{"model": "image embedding model", "dataset": "stained colorectal tissue patches (NCT-CRC-HE-100K)", "train_examples": 22605, "image_size": 64, "crop_scale_min": 1, "horizontal_flip": true, "translate": 0.06, "cutout": 0.25, "targets": ["tissue"], "num_classes": 9, "embedding_dim": 192, "arch": "wide_resnet", "norm": "batchnorm", "activation": "relu", "drop_path": 0.05, "depths": [3, 3, 3], "kernel_size": 3, "stem": "single", "avg_pool_shortcut": true, "widths": [128, 192, 288], "am_softmax_margin": 0.3, "am_softmax_scale": 30, "init": "xavier_uniform", "residual_init": "none", "optimizer": "normuon", "muon_scale": "original", "lr": 0.019, "momentum": 0.9, "nesterov": true, "orthogonalizer": "newton_schulz_5", "adamw_lr_other_params": 0.0019, "grad_clip": 1.0, "cautious_weight_decay": true, "magnitude_pruning": 0.5, "steps": 26400, "batch_size": 128, "epochs": 149.5, "lr_schedule": "wsd", "decay_fraction": 0.2, "final_lr_fraction": 0, "warmup_steps": 2640, "weight_decay": 0.003, "adamw_weight_decay_other_params": 0}
Rows from block 4 of a small image embedding model, named by matrix and row number. Rows with one number belong to one channel. Each number is 500 + 50 x the weight over its row's rms, rounded and kept within 0 to 999. All counts start at 0. Numbers have three digits each.
After each channel's rows are labels from the 100 images, of 14976, where the channel reaches its highest value: "strongest on" is what is common among them. Only what is clearly more common there than usual is listed. The data: stained colorectal tissue patches (NCT-CRC-HE-100K). In brackets: how many of the 100, against the usual share in percent.
# convs0: first 3x3 conv (model.blocks.4.convs.0.weight, 192x192x3x3, each kernel summed), inputs 96-191
# convs1: second 3x3 conv (model.blocks.4.convs.1.weight, 192x192x3x3, transposed, each kernel summed), outputs 96-191

convs0.114:496453540500566497522508547520494443483495539516591526479515505461386527498488524474504553526510400443485549530361590485527394480482452581492469410545543497553474543479573509522357467391429480530522462480517423540450500517505449518531496399497465524468456535453420404519543468493546607462
convs1.114:556500492475555474537413506416494463490493412504501513508527624496508576580478557514471480446486572540502483477479481539496510510536507553444497491553598445543481446483463508543514560482503494462451470553590536505563569547452439458400484536621465438371539470488453526409545559500523408490
strongest on: tissue: debris (37 vs 11.2)

convs0.139:567495453575617464413454495481463480509601543519519465491487560404527420510544523487474528408519572514513467538532426434477490662475425433440524512557500524480479472386410547516541524476526486474557578497515515544427486533519502468421433562522460439447446494466496474562384532528583546502
convs1.139:475527467435503475494452666585627534464574431492470523498482471588466496529510467516501524540395521534488535491511521490533504375470519527535504471535375455463545480535461483548466459549416504530432457417558467488583570605469471501487476501449434429565401492412464501523522539499466431507
strongest on: tissue: normal colon mucosa (41 vs 8.7)

convs0.174:500488528365498462499537452545450506526417555540568464496471522430565457552480540457561544494462505424464491490573503600514502460559498534560499554457495446511430483411477449489486530393529509493483487449461455475530625481486570521539554455456417457523519505585386526506416568425540514456
convs1.174:465498511566460385429528517442519436510478504561504500507554386480514509352447460487479371519466515512462470486456524472444561530479477506526519487487552512536523502532378532526456540484461477504515483475450461530450459482460519453477516536515402467458450518544477502524544384522548568503
strongest on: tissue: tumour epithelium (66 vs 14.8)

convs0.7:454488571442422408504488410477462516538446554500416573398536408515510495495433390571468500481543494454510497439464457485475428490481478563419426462523452544534412544424447463549467534504534512478457554461533482526557557531489504457515512572478419508522517394499499519481487540422438402450
convs1.7:573522495542506579504468495503571489477528395494469459513483519542508469411489494512528411510605426467501488520545401509510494636466528535557433533456581473530564517521462459521495565485424515600466467501544512399521426435417513447536489453475516523385465487522480554523441511557430464561
strongest on: tissue: tumour epithelium (42 vs 14.8); tissue: normal colon mucosa (33 vs 8.7)

convs0.173:500492498581478528467420518489454507502420496580512470466557499509510481439491558525458531426573475498411465435493521543513498469634531462553499531527486635550443590525597531567444408420474457468517507428579444463428537416480467491461503507462503452527477531450451500523436499517540597535
convs1.173:470561497530482553552507547519557454551676410504464500513514527500478537528462442552546509445504491474500517566507508457510468401498445582375535457428435537459509572492501535494410582499445485553558441445506501460449463549494477510486474490500531448498487470497586508461448438442482566525
strongest on: tissue: mucus (27 vs 9)

convs0.130:569542500408765522438626479397488505476479539488483436545420582534451516460487408524506519494456470435468478492499481378509418490621579480534470508482419501512480467500493476612504542378471485443508504436520520552548570588500533494474630470527441535488555496482480492500479457500584474512
convs1.130:512507490468464521406520493473501513535507475491486574514507485491474422286441477454504569487505503481418477519254521517455509445590508526486515467458394519508570461503489481474403471500527474518508467350533507657468425496458530515521517504449402444404429440451500508515549479473527535502
strongest on: tissue: tumour epithelium (78 vs 14.8)

convs0.116:404470526461446507452500468398496507545534429543513417536492513452483371455548423545438501458553530452392544424433469497495591469454521489476415398504488449515503443487520551551480498477557484343487501498573566447485450407449420480479441572540484438518530489464464503414513506492512435504
convs1.116:482452550522399505543481501479512520505500496598522552473528473394572398559433529595445569502469494514511398500500527474500411553536514447524468551472491489456511508524545398500482454653407425506457499422475427497480508598557434479455480525417479371485570496490514482568497532373481453536
strongest on: tissue: mucus (39 vs 9)

convs0.56:469423571426484490520480594472517441464423526530503513545551419409477526444440528444508419503469435473506485394483473511477491441530618472470439574412486559455458531436536421429494441506489465471565487533388449465474479490518459452511547478425464513469509517543479488506503475551604456573
convs1.56:579528413528576428555551482485586420480460515525514599463521557498498507571467517439474554515549588483501503400475490398518613429503455505511507498492470475467493459538538521468541484501470663423513538520465459529519532498487491479486466578486551512489561569593592427466573532500438394494
strongest on: tissue: debris (43 vs 11.2)

convs0.176:487498448501458554556535422523472486521523469453510564378506443568548473483504446474460499462539467509525462503445470488518483434473655530498484506438563473439538496482448489435489503503561466581442565562471462401498518471436539483544656354467488507450514487498586534487463442345454568452
convs1.176:481426594495508511460510562471548497482503447489525501370518482528510538340567452500516505504537567532545558495397441551494730488451491536524495488467493534515471494539434529502497533539539569424558519653454487560514484565541536555500559567461546524428478516524492500507464587536516425499
strongest on: tissue: debris (78 vs 11.2)

convs0.33:443498425320479503500468517452455504466448503505470452590498484522405562439502507514505473533486456465518443451457566522551503477552471482550413547403450475445428490484474534612415525461503493453503548459508475562553539466527581485531528520539542439520508395524419469454497567401574482447
convs1.33:598457531486563517447509424479559569531501489539528525494565422514537495450617445432461520578524432402486581502469623460540468532586482384412521466458439551452470551536549457498517540512507544394475513459534508501445541503507396472484493468494484540504428477529430477580569487571429564524
strongest on: tissue: tumour epithelium (42 vs 14.8)

convs0.29:500479472551467497489480470533466489576468423501455489499480457482475566477454508503453521486495389564436473499543448491474535459589419465474415518479491473405466540449468506467444515539490445570434428424480468485512494338432470525452515473567577533473532484517484498461401513504468567472
convs1.29:437522448458537484451489511492530513514489508525477532418410459505609522401597493486496494506629491494536570518388487472402516549482576461459460455455505533465377488515585499414421487483607464492426528439478469488539566549438480631464599533514463479559497446435491530504481465515591514548
strongest on: tissue: tumour epithelium (54 vs 14.8)

convs0.135:532512510465475513512440577491537578504528492477525353511488410539465527411327508456571461467497441461492551505469551482489458511514448507514497496551374527469491522572482441441523477493522497451502552486567459479520471464532495483472381473492553478461502451486465500490373532529569352529
convs1.135:451481531507538500494530508498521508610455476459500531417582447495599431624456506525483539508501502455525556419473616555507425498448556485467513513522496554503500502429498549523527536550442509373531468500531483547461574454451448565497510484463517482487481515504439523585542575582528523416
strongest on: tissue: adipose tissue (48 vs 10.2)

convs0.63:493380460430483493611482521497456421501576487420507503404494456534502495455589504489486550513521433398444611493627536527398573452477480444506521606498479480473506418432455490461540475458440383523491534485492477531440483578474425531516503543488576449488481448383548494401496391511431449467
convs1.63:442429495495464437480524563471489484522495524548482474521525492508612464445530507479427510468418491494441441421576636533398408431475521560397472486470486502484530545516499487528644402436475470529512411412423528559470475473506542536497535462491424507436449524531443479495483466525437514463
strongest on: tissue: mucus (41 vs 9)

convs0.137:437480476548439409414522613495463608505536485509433532486525507490366455503523491594456526493449420546544338533508498512518475521439458518555529408506577570498449466539503537481479508556464478519565507546412528504486477465524519464504502501538517490547468511463522517593458461415481516466
convs1.137:438454506365519558498481483477466504400465417514476500419447479515562572487480534432442462451524589589500453462484550433458650514496491454458512498514450420464523474389368508448547509532609505566462486564457462540514430621449484555555466608451474519380492570533508467504532508499510400492
strongest on: tissue: normal colon mucosa (56 vs 8.7)

convs0.107:458557452486519494462482437482391571459489481508481659474527466525490465494406489448479477498463512471484478428488468570482409474423464450477443498528484472479499454471510640487443436485509504490569494503481426496478386509501491480533609491552461530363469459475424520488500542488528531514
convs1.107:508515492494536452506570418533566523486546482472556488584596475509489527564507500500545465479550467489574500500476551502464523568583425462533503398430499500506492501546430488597438537526523619677525482431535546468468495542392531465513491588503458516477571469489501474484468672452543514540
strongest on: tissue: mucus (37 vs 9)

convs0.61:454498545520478486503498431535438506536525475495535386561461535463531496406461485455472393411476469560453442471461467521535541432514499565515524435512515544452489500632612498495446432475474357544495476412399474514441461502479415509460495496577494460472569521434523487427452476511513480485
convs1.61:497553509408461575514480563475489521593588481434449511498517477505473502535544463483478472500509427456597531520525554449525553512494662512538529455516429390506488469542517577514469496443497560434501566506558502407498510571391455478524428483451577503468578505446526500496471477307478567477
strongest on: tissue: debris (33 vs 11.2)

convs0.113:487547435577517530482545434508542502486557492469520422509600518488490384515571460559482489532435511460556534484500381467505448502419543525393564468542470496484522466503540497448492444543495460507562505382504580455488512521490532476484459620491513499530489415501460512496437477516486415541
convs1.113:482536466497492533485489573542480605399501480471544476500442523481459491518514504403489465479518522548482617507451440469485504463503556566549422476504550474505572533578486453493502430473542450394534458494527477532525433512460417518483518477505529506517585506465457460502559563492446494499
strongest on: tissue: normal colon mucosa (53 vs 8.7)

convs0.142:542464505361465501498441460533431518393457484645509443491511505538483480451462514480423483390447353358547479525490477528489379458532464506523526503501457539615498490526441445499487464506472492461499505515485460483573457570462491496418539519508471435485459463469599457566455456396432600470
convs1.142:549512469497538508493550458474517552497373466536423504595468476551494548502483501506500487421492519535451514440458466524460579510597508461590573502527442600473491613484450555417548531494481542594499574516594448494446438522490501456498529485467493500436500512552533482552437435521550492541
strongest on: tissue: normal colon mucosa (33 vs 8.7)

convs0.71:473489536429411551526539505539465402441552529467652469492526463517523477480518459480542508461574438493507463490499464552524499438438523410491455473605504565480431566581487512421532571461517547539490504405557414491494584508496470530489454536499424442466472494549476450479449351465412495552
convs1.71:618524517437498495674469484486472512532503454523452385525502520563410486528465514481476486471471562573519462518491479507487504512447500570434534378498516454517488455519579426612441538483529472548519533439440439488483521494514475480630381500476434503506519527506528496456511512509509547460
strongest on: tissue: mucus (71 vs 9)

convs0.37:471459542509548574440497533518468571500396520524482487501521543458506442554550548506540518495537552452549461491474507528512467556515453540515496617435515514502512526496431568509516522475485427505454460470496577522579465507483590380508475500505522447505521519483492477486504586482490495466
convs1.37:462586459494376453503497564444478375389438454547482520537519395505415496513625456514417435502527446499424555515460500538494493416495423538501489509456482435596478518470537501493429502439524500446489482489467476558556542508532520631482491461536509560512540503507527513507592402454452516573
strongest on: tissue: mucus (35 vs 9); tissue: tumour epithelium (35 vs 14.8)

convs0.79:520419500417521456486458484485497426477459488414515522494472506439499459484486508516519523511518508418519557494518509425514538438544499564442462415487461501551458493505457513645507470434413526409470492502486550497478458494509498544472541426567477573460499418487441488531570589372459509551
convs1.79:444518541445516509476527593439500498514487511542486477498440475469506574508565508484526460443486558507508525523485462557483520495498573545613577475545526494561627513492456552536488523608502485555470437518549545378498608566522453532569419500437455534360518513545525477470532483605465443438
strongest on: tissue: debris (28 vs 11.2)

convs0.122:460517575539444489407492485449511523552465459459511540531453434549489501548443539538528484401539440678437399560509539576467601518499468434488437519520485622366423523466467481508519534476486531519536517487493468508488512469515476594395478506498489484362485490479555554567445458495455459513
convs1.122:471541359467480488505566500560503577461445450516445505480510392403489487456443605465476459454502502463613586534358490508422494515579594434545456477441525478543343494507487490430419515537471495468482511433480568483525428468426449555595485527540496501544429504445474447422508506497536491577
strongest on: tissue: normal colon mucosa (54 vs 8.7)

convs0.8:505461476438428428566509393498475574520468452564394501510508500454460501486490492539545486496430493552455598488479488475423456427452456559411483471453467435569368509493501500501549515426464505484472593456475459462464445512539447549639416464382511492481519509552470582511503496527487603514
convs1.8:415497477487514499530461482384446562513507499508489443510454379564445483445463473528461520574489465485524503547530471507459517505488622558498420564513572433530496509425492439507480583493497470534476450582487492535516516509538476447502600444482461500550548469574511411559536499661502484487
strongest on: tissue: tumour epithelium (63 vs 14.8)

convs0.15:542467473538484509573504446519564549531529489393579489459460544456516475504532487558537526568393436489463452435526436501488550550367461535448406541485491450520448507529448503482435481538526477493536476438454523429546510453580491481507463562405522465529520500480455460478486482521514503459
convs1.15:390565440560452510444454521488408504504441496515543431489511508508472514494464549527507516461543578576492536474508502522522535488519573485436559471543546469483479541521516540520499535468445511535593430462477469530639513476552449478535463589538440485583485507493607466557598549522552436526
strongest on: tissue: normal colon mucosa (41 vs 8.7)

convs0.175:392599401470481522504528469549548520439492480478565473525525514548498400441566517441501555541452572487520457487521492523515349594417541523465530548558500436503470421497514420467526436490676514519471560453502448472500538509467546518474395519587522471495481572469518527488489523501625501493
convs1.175:495444414590495471496557512502546457384517413560489517539538472459454569511457468520615459411493473542385466419499485409504454432518327491500458462488461532469524525526463456512542518607457401517532411440441523481526401469497449523479531583495538513617492491460540466493572497450400521496
strongest on: tissue: normal colon mucosa (60 vs 8.7)

convs0.164:483433557433524493474414376478509467594448506555394546547540467546535462492471541453628502443538448465534441485501416536446495387519541431407418461501531572443355527490504491483487399498406510527379508531439608492485471454473487481527537491496387522415471495456435518437510393486402511498
convs1.164:485480445544498522480454506476665440361587431478528522531430499593470460533499463476540511491533498493526452542441482440486518547433499553498507523414519437510577507536553469529526470548525418504456504490530505599559531450427485542518439550550529507609536465373567499412529531602555505435
strongest on: tissue: debris (54 vs 11.2)

convs0.128:512519407456550552602513467511481420440424523497501389552491446565423496445496540439479501485443411541479528520498481517537546425566500470466523532474514485544402498516439443465410423447459511576465480516469416388487487507469561518519429435535503487459484510460597437511439395520570498488
convs1.128:530438460534532475545493490418529466588443686542502483513514491527527593522527497478603482541559526543452617454432511530493557583511493524502475542512553613447466566561484408492492473524440446405481597521554507525484511504531491507494436407479558467466468541480546477468508520554538547545
strongest on: tissue: mucus (43 vs 9); tissue: normal colon mucosa (30 vs 8.7)

convs0.11:540510468497400478386486501425500500457474426507537505485502445536476447468575498559466518443550401423520453498425489533550482460479489450538466497453476534418509485476461518499415515590488466525541497521364396390497502448518485504469482544491502562515442418531524547529476496475529480475
convs1.11:532532502452538490528547481478537488477441520493622478500395461469494488508469482486464520567641540584532505497446480481527499508514511426613538496467544525504516417508530564540508511524517523422442589476524529488525501534499559535462405548517536448515503508496611491527514568586582499372
strongest on: tissue: mucus (64 vs 9)

convs0.132:437482495595441509539526443513475520483458468495569443515504470427525478536492477535517505501465316543532534422444482453474534463575467507512476454455461544496462478539524454537506360501516519430525428486511468491464561458494373388577505388467463458460453567523431546502431547499500502507
convs1.132:492574482488592502576502519479530567579519482479383583458476492512584486508524476564582433426488525431546433498424494482510483554457549432444524562564545483596502463442364479510486547508442564475552431507502440460468472467457566460457497480467634494432540467558504484567478550475523517574
strongest on: tissue: adipose tissue (54 vs 10.2)

convs0.177:433533547404485546576544410544556463513489413482487420455488466484397448421521507511503453488510418481466607484458502418515515404464485549461493469470501465487432450565540439475473473523462490502477520520438557440481538435464468517500407446453554551484488487512540508513411451563525510492
convs1.177:481450495469553497541468564447569405546435431566548390518432478476505460450514541556442460532492452472455442511525519511550477525545453592502441431522439502512530528450544508487610531529440556513496539511650589481534583519537511441499493550502627555493479462478457525500593543570474447498
strongest on: tissue: normal colon mucosa (80 vs 8.7)

convs0.104:457481545461470525477555491500467596587483507415472488469462517504516516360408470491431575389480487513518586466475498566560475461382490474493460561517452510475351499470497554408398507498477490520559467462558481515564501504507484446580462445545462591496525510424454508469513489659560534455
convs1.104:454553390514516564516462577498522480443507482452528479508476519505564521711487523466465503512493496445570446530520477505485487392538488471521504475460479506498530488574649397494610516450581419560516504459552477536495455456459434454500467548509484444497475515475516475449532521515529523465
strongest on: tissue: normal colon mucosa (91 vs 8.7)

convs0.24:514430417415496480505495415444505497492456502470435482479425603499478434460472497466414501600512505490489528470560536515524511408469548508455438513437408443587402523511417520486508488507352516540416519534519500481451495473506464495442475447657490489454518471494512488475416417375423500514
convs1.24:487389502555545529562471546546552539528509482516544463478523406511582469516493507459526435502467501516532515500568393541453540625579620537412471500487590538529541494475477530498526455485534507528543530672534535409526531549417417472467472416597517518421497436421545537467531501578543525510
strongest on: tissue: debris (40 vs 11.2)

convs0.141:489473406510463460410498545491484510580415451524502473487484398502582503516473482559494474483438379502432466495521388540472546407470437505486496539397503509458536530383460583487558515504435520440490483413450473590487507453591510539451529497437493443426394436515436539546543373512488553547
convs1.141:525506518563541516499543456586413427559463539456501401434442514513388470466538584454474539517381460518484532465409469498517497579454608458482471404437616512486498549485412522384486547501447560524621350476472467531486419475523481472594595563458430504517477534468488532512459534554426485429
strongest on: tissue: tumour epithelium (37 vs 14.8)

convs0.89:525489489428575425483500479493386461488520527509454525503469513507516570521522468511510443440513431466460427442539663587511523505475502519410539523410434479507504490527391468577530499545505402393470485478425484508472522527502504478575515468517590444464478539454439432474494532432465570524
convs1.89:482557568468516507439521455500447500450451426492468510491484439441559488388470454521472500562396486449539463496447541464438474546500393445341459358523568524499455505542529524598498518541516628517520489685501553475531485493481439508610535530446483441479456496737494479514505457547491455490
strongest on: tissue: tumour epithelium (46 vs 14.8)

convs0.150:524623542530454436560543620488417495492518533386538467418462445379480560502466440466492486460473396559488412444501468527554434465546495555509577488491467506499431431521482528513466470522464501506544485453512487434486507483530504449508508568518482524414484464500526546459443444545435445456
convs1.150:527411476495509467448475402486506460550483544542479513474480510462541509372630462484434513527520525444490498531558615467499499536519541545355484518420463483527523652508461600519475539453500462603538520458505607390502447501504523533528539495496352517503452495542545529497494461509505476474
strongest on: tissue: adipose tissue (38 vs 10.2)

convs0.40:378476481458524545492468511525400492387581506442527528473576546529499424458508420485461532429532513517531465559479498394443452390421478499514570525490486491561489475519488471439544499452520476505518559485496550503490483503545670474488485526616537485509514504525474569520404486534474467422
convs1.40:491454499436507488470437418511507462438423541502428428583530477462431544514473465438512485464452592534474491465482585444526550474520509513468432598460458502537534434559448448513492464620474453470478523399509543480463541471448490536534469489491472392468490463528562504557436477627453498456
strongest on: tissue: mucus (67 vs 9)

convs0.48:479501497446448572557496439491457473463543488472648496519495588529602505490471480502519529486510556517518507518482508510482469462362511509563574444484582468602444419482477590485509493550451560530512554512504453493604529507549549448652551548543467462546497504488463523585530475514509500487
convs1.48:517500490469509504503438475544478440548438522482644497467580483466463597495504518510500520517492585541548506531513480534558433513509551497501462486454499507400513415535516429508413527497469473516466422321512426456543420506502597555396469369543417553466500464512514525500471534544524473527
strongest on: tissue: smooth muscle (82 vs 13.4)

convs0.166:558480515427505468567499503460447589531510498344486372502462423488433569477453482423513478462492467453485512582454460457542543453458511458451552443484484477480451513484476587545458503482607464361498492439455543483523482512422522519485543437501446582477479432458427392464427480515477533512
convs1.166:486505575581545496498488521538431502494575507525558467522494486498523489500512522477537478491498629600502476381545490535517465489543458450534512484432596388571525601475490480518462480524367651539450443504507486477519520587410500501483551457536504523498614482548416502504518525509548472514
strongest on: tissue: tumour epithelium (55 vs 14.8)

convs0.124:499503503337519594546532458433440457469465492594527442468527489432417480502542484458489496465521403506524512477518478439510503363538430529483373471561475492532561621495518477416394480472501440428457477490378471487444464588460525517495418494465483512483436579508483542451477476505638479500
convs1.124:528492663508471396412523553541466505585511425601517562492511524536452471526512476511522555486513578467490515495501506474473495488434561413468399413538489505510500483449533382519469532479601616425508462577516428527537603539563517533455474483526538543489478474444468518475510517614532592514
strongest on: tissue: normal colon mucosa (92 vs 8.7)

convs0.109:566459530395445511522449500511456456443487482476575484428492432399423519337530487450522525517501484388492429489502500548524484509471575525448478479597435488485551484470459409467516550504530477512458513579497568292466518560489443505512499452486547567488483554494547477484524461450444430534
convs1.109:496500495553452478380441486398430498573413493494536529529546411481602567516521516498464476559460481519370472503515504449471471483521394501491540575464513461490493474468514528439538483499457461483503455500391444518621662489515477461501476493543475481543453589568493479395492500472449511464
strongest on: tissue: smooth muscle (85 vs 13.4)

convs0.181:477371505440544471573503440559524447534518530508389451549444470519557492506464512481413505572384378495509471430555464607464538523578568454505464472477475493488429400478469400497546486524487472472482532475477561505460475561467448543429572472493495512543551408466567479475481530471407515453
convs1.181:518476428502506479428515480396476469491480456467515537514471530458425424355427509497534490518455535578512480504415495335531464508385570467509479566503525523469462503557482489373512439530487576574517505489504465464420436518502462406489510474479510428428446455490544515400547490415442512500
strongest on: tissue: tumour epithelium (77 vs 14.8)

convs0.144:486581532455543507522496417539496554524496492455565464454529492497482480511500469448458500452576516496418499492500431466590455431521511469494545614476483475452500508516506464635490544511514470531601440502521489492568488570547443498533514460404564524467469507493515552483445522483459454498
convs1.144:529576529484490466500361448420528550532601515532572429503519442614497504428583477478518489487518495506554395549597497567436452504512557473513476513498578466517452497460555564681572569464494499443429495439414486528517626498375494470478466434504522554501552426539479548527447505509449567476
strongest on: tissue: mucus (31 vs 9)

convs0.110:395529500436349491497512370516473483579497505500450500506501469513394507411449474517524495477502519481481509523425502582529465457423456397296471501493454455447467435502446509469424440506473500446482468498410421429507457518485437544553559501440459464475463467525599598473445424450462554495
convs1.110:520498573494519498562494494523563541502492429523464456474481505561504473516544435425466499510509430592510417485468545516509484558501461512547491638497606439502553610531514491544553474588553571485481481580502529500627409492498543560509474531510586525504491397514445508502458648508499541506
strongest on: tissue: tumour epithelium (61 vs 14.8)

convs0.9:542520441372582531473565535528519479422488481528522417516509471449524504479552494410492495457384505438553479477501475441487494582495510486538612443530466517533500478554427488456534468465520523460447503558500410456488574554461468510473559461505559456430553547517536436475496507591449450467
convs1.9:519514566599447478501483564500535424495447457555507509499556593587431495578459507518455484516511590489545562481535491459494521492517554516503465516507468495574467542538462557514563467543501440445544520401553443534513441380550505507475493529568630548511492435523496508510505503486451596494
strongest on: tissue: normal colon mucosa (35 vs 8.7)

convs0.108:512475431417468541472498422563506503500487500510498491476539510480469424455505494507430469526518475437460531476496432488478455595422529457463507601521402484491454460481602492493466515547633348454471432467496508528454527548548518538498512601474480521527478527485390457485502504604491476511
convs1.108:589468509562518487539522487423494423558515536500504467496452491468562538577516563482494438345502537513502543459529502544592454523492453534508472454472467467558407566500547521449511416454438509459527477519517478440437487440501453455399364377499569500548527507445552510459497478397528491534
strongest on: tissue: mucus (46 vs 9); tissue: normal colon mucosa (34 vs 8.7)

convs0.143:459553485448517556511475503519482480509514509452436432458455467503486475493511478520516508496482458537483412459513587451451528437540434490502478534571458553549461479565423514541434506472400444518465422474482509492569396468473463516381499453519500544527474473453502463494493527412482575460
convs1.143:572461551528439469518438562535628466460525638589498533503515514500480596441525461512471502494515481572483642477569400487513511517536524469405490408450536437505598496577529496544515510510584518530514562441515575532534463500507482585566493527487555462496541533567484553461435484485505460452
strongest on: tissue: tumour epithelium (41 vs 14.8)

convs0.86:456559545458546517490518483477462483517436468481478590534483513484560550384438502460434487462501500550515476464482517500479553390492529489501484510523542570517472575507479567441459398411503501417470527521524480462481498545492501464525492495502459500488527522501441677553550584381491541527
convs1.86:507475405487483473540496522462487530481466459464468448416426535522522497459504440461484436497467510524481506486487476516494551503436534558462480469454490388473560500476460502494541408494523482471540493407545496514542433594335479461460501498564564430552493463468525367468512486586498484465
strongest on: tissue: debris (52 vs 11.2)

convs0.62:476448497493392485519476424515522649476561515457491474601543546484575532494458485534475554479638544506488493577471482596509429523479520471466467481549491577421371489358516614419564472500483485410466534551527551516515535463514534449505384573451536465376519486450476506494472475512486484471
convs1.62:464491538400472525518496556454456425517607498489477474498559441395469423441481483477477509521486664529521497465409432532535447500478533460487524513580540509442479550468547579360439496434494379558475473436512489418448491542629510531534553642474405531514544502456593535475518530445522505519
strongest on: tissue: mucus (44 vs 9); tissue: smooth muscle (31 vs 13.4)

convs0.0:476455367456536459526525537512499581529449477525489449414430495500433501427460495540416586579422407523444455519633551458498462365533444410483375464497515560490482534505497575527508558458468503435523450446536485423490524475475530488472483455487525462540483516454435521427457435486404419491
convs1.0:472557531514460558515457504527493415503483464522441361491432485460546508539544504507410442509505598517499459493529427486501540534497501420527522595470490400535493493415516445444504484552612488596498420492567453446483372483512506506475525546547486554454499476517470546528559471502534516528
strongest on: tissue: tumour epithelium (60 vs 14.8); tissue: normal colon mucosa (35 vs 8.7)

convs0.185:488545470505478454505495480525363529531471525495521541415530515444469598415473499516522460500570476478544468589579591467502435487555533504549587579459504481485440505531522420540514481447488511522516534489481483482535501483485526493478482551400501480484556488534463594564461512412529582513
convs1.185:567494538564450449418471544404590518431435553511506487500456410585450506396523421456567492510425462515455533465510464500421504557356593547385436476511480572605487583428474465435513488470491498465486492512418508502525529484513484467472528516509469473391497568606527521528501487589523464606
strongest on: tissue: tumour epithelium (59 vs 14.8); tissue: smooth muscle (31 vs 13.4)

convs0.180:510505520405515450534456484461557480522457515521407444503489490448431496477483567549470576507524529493577497504547486562476437490517471442379498447486389459485471478578453428475502470503436536480477558488577496489489597448524396469564506520475458486484537472495530501589489552475418469424
convs1.180:489481538480534488515492591499530597502452462505423511529478400464549501507478588483434544459512544487477435534562483358456468478559448506480445508476462531414514548452459506543575504490557472533511506521471515590450560449561471445448463493512474485524350485494473469494446387523446542512
strongest on: tissue: smooth muscle (95 vs 13.4)

convs0.20:482534498500497485541506413613497435482448474491584458493455480547512517359468509528397490470490528576585504470490319595475521503444494392475568559509411520484458482531571464475453430484530354499593513439397566500490530402557482505500515519505497585438505491521581558492491590539478464514
convs1.20:402595484452559520546494526426422551494514460496416457493427610459530508632622479501492406435518535514468390522472478565509529467424491535475501477480538460482579502504479533540560521458485544487461477451624472400451499508387525421407486504521505440437567478484579463557528466503482483441
strongest on: tissue: mucus (53 vs 9)

convs0.99:534555517499499537463530544435559577519526505497455431503545485479448443601576433564516486467410504570468457570486481276536484475439527432426437494469454512496611367505502601560530471594551491397541513493490583498553478514423538514483562475529548483492566536521400564526487493494417533397
convs1.99:413536495510472555427495503488495524475522407558513611457398540496499469471479424547460652585453599468500395456498421462435459477513546519548506512500563475506532543531617520476559519504487520601495485547469547541493432450488504570430499594447484494447464427490521399483537515561501520551
strongest on: tissue: normal colon mucosa (89 vs 8.7)

convs0.101:424463483571410505476419467505463491502533489501469464394497540427349566512478456511463487471535550576524546573474534508666558516474500530580463674458557507445451481509479476552430502487470480477495498518469512534501434494473452539508379454550505521497474499479443588484482443493468516560
convs1.101:482588525504538486431550531577528475434455507456494493500492521484462528462534469537457542478502510458510424455436441570453463560470492513449590492491486459438450499512479485443466485618496573413534484465477491464606486536512434397506482551460414546469404490497485584383490517471498479590
strongest on: tissue: tumour epithelium (59 vs 14.8)

convs0.74:467470409471431468521445444493483461536514463440380561434443493509541600478409470470516494496530444478530486505481471570445513498426451492520417580498492492518484496470452525442528399482400464496474533502419420486381530386494453553553511467438483583507491525503522564452588453483506490530
convs1.74:456482556509538486519581489555448480503519449473481434520450548539572545425477507494458592488422502499517550526572503459486450495455527457600505457507593479527499519466407511493525576508474490397528523545513502567484432534506417385457613527453473420473517535532510536522421498540482529560
strongest on: tissue: debris (41 vs 11.2)

convs0.85:491510524480518517497531428570206521509616491490458425542542453465493514499485471527446501518521449500505477462593489562476477354574462501491535564434482459455473523500529475418585512532485457518539553445538466605556516467481501565489526573471500506514487386579468540519486577479486508501
convs1.85:487518477600477534401482480500505521514423498558504481556519531482523464485506509618519463493481512502502481456506416512507459533484453400456490503483491502481386400531568476460425478512547534529515382487430456510489493457495468404531543557487494545412486471506530520469522503577494593475
strongest on: tissue: smooth muscle (61 vs 13.4); tissue: tumour epithelium (36 vs 14.8)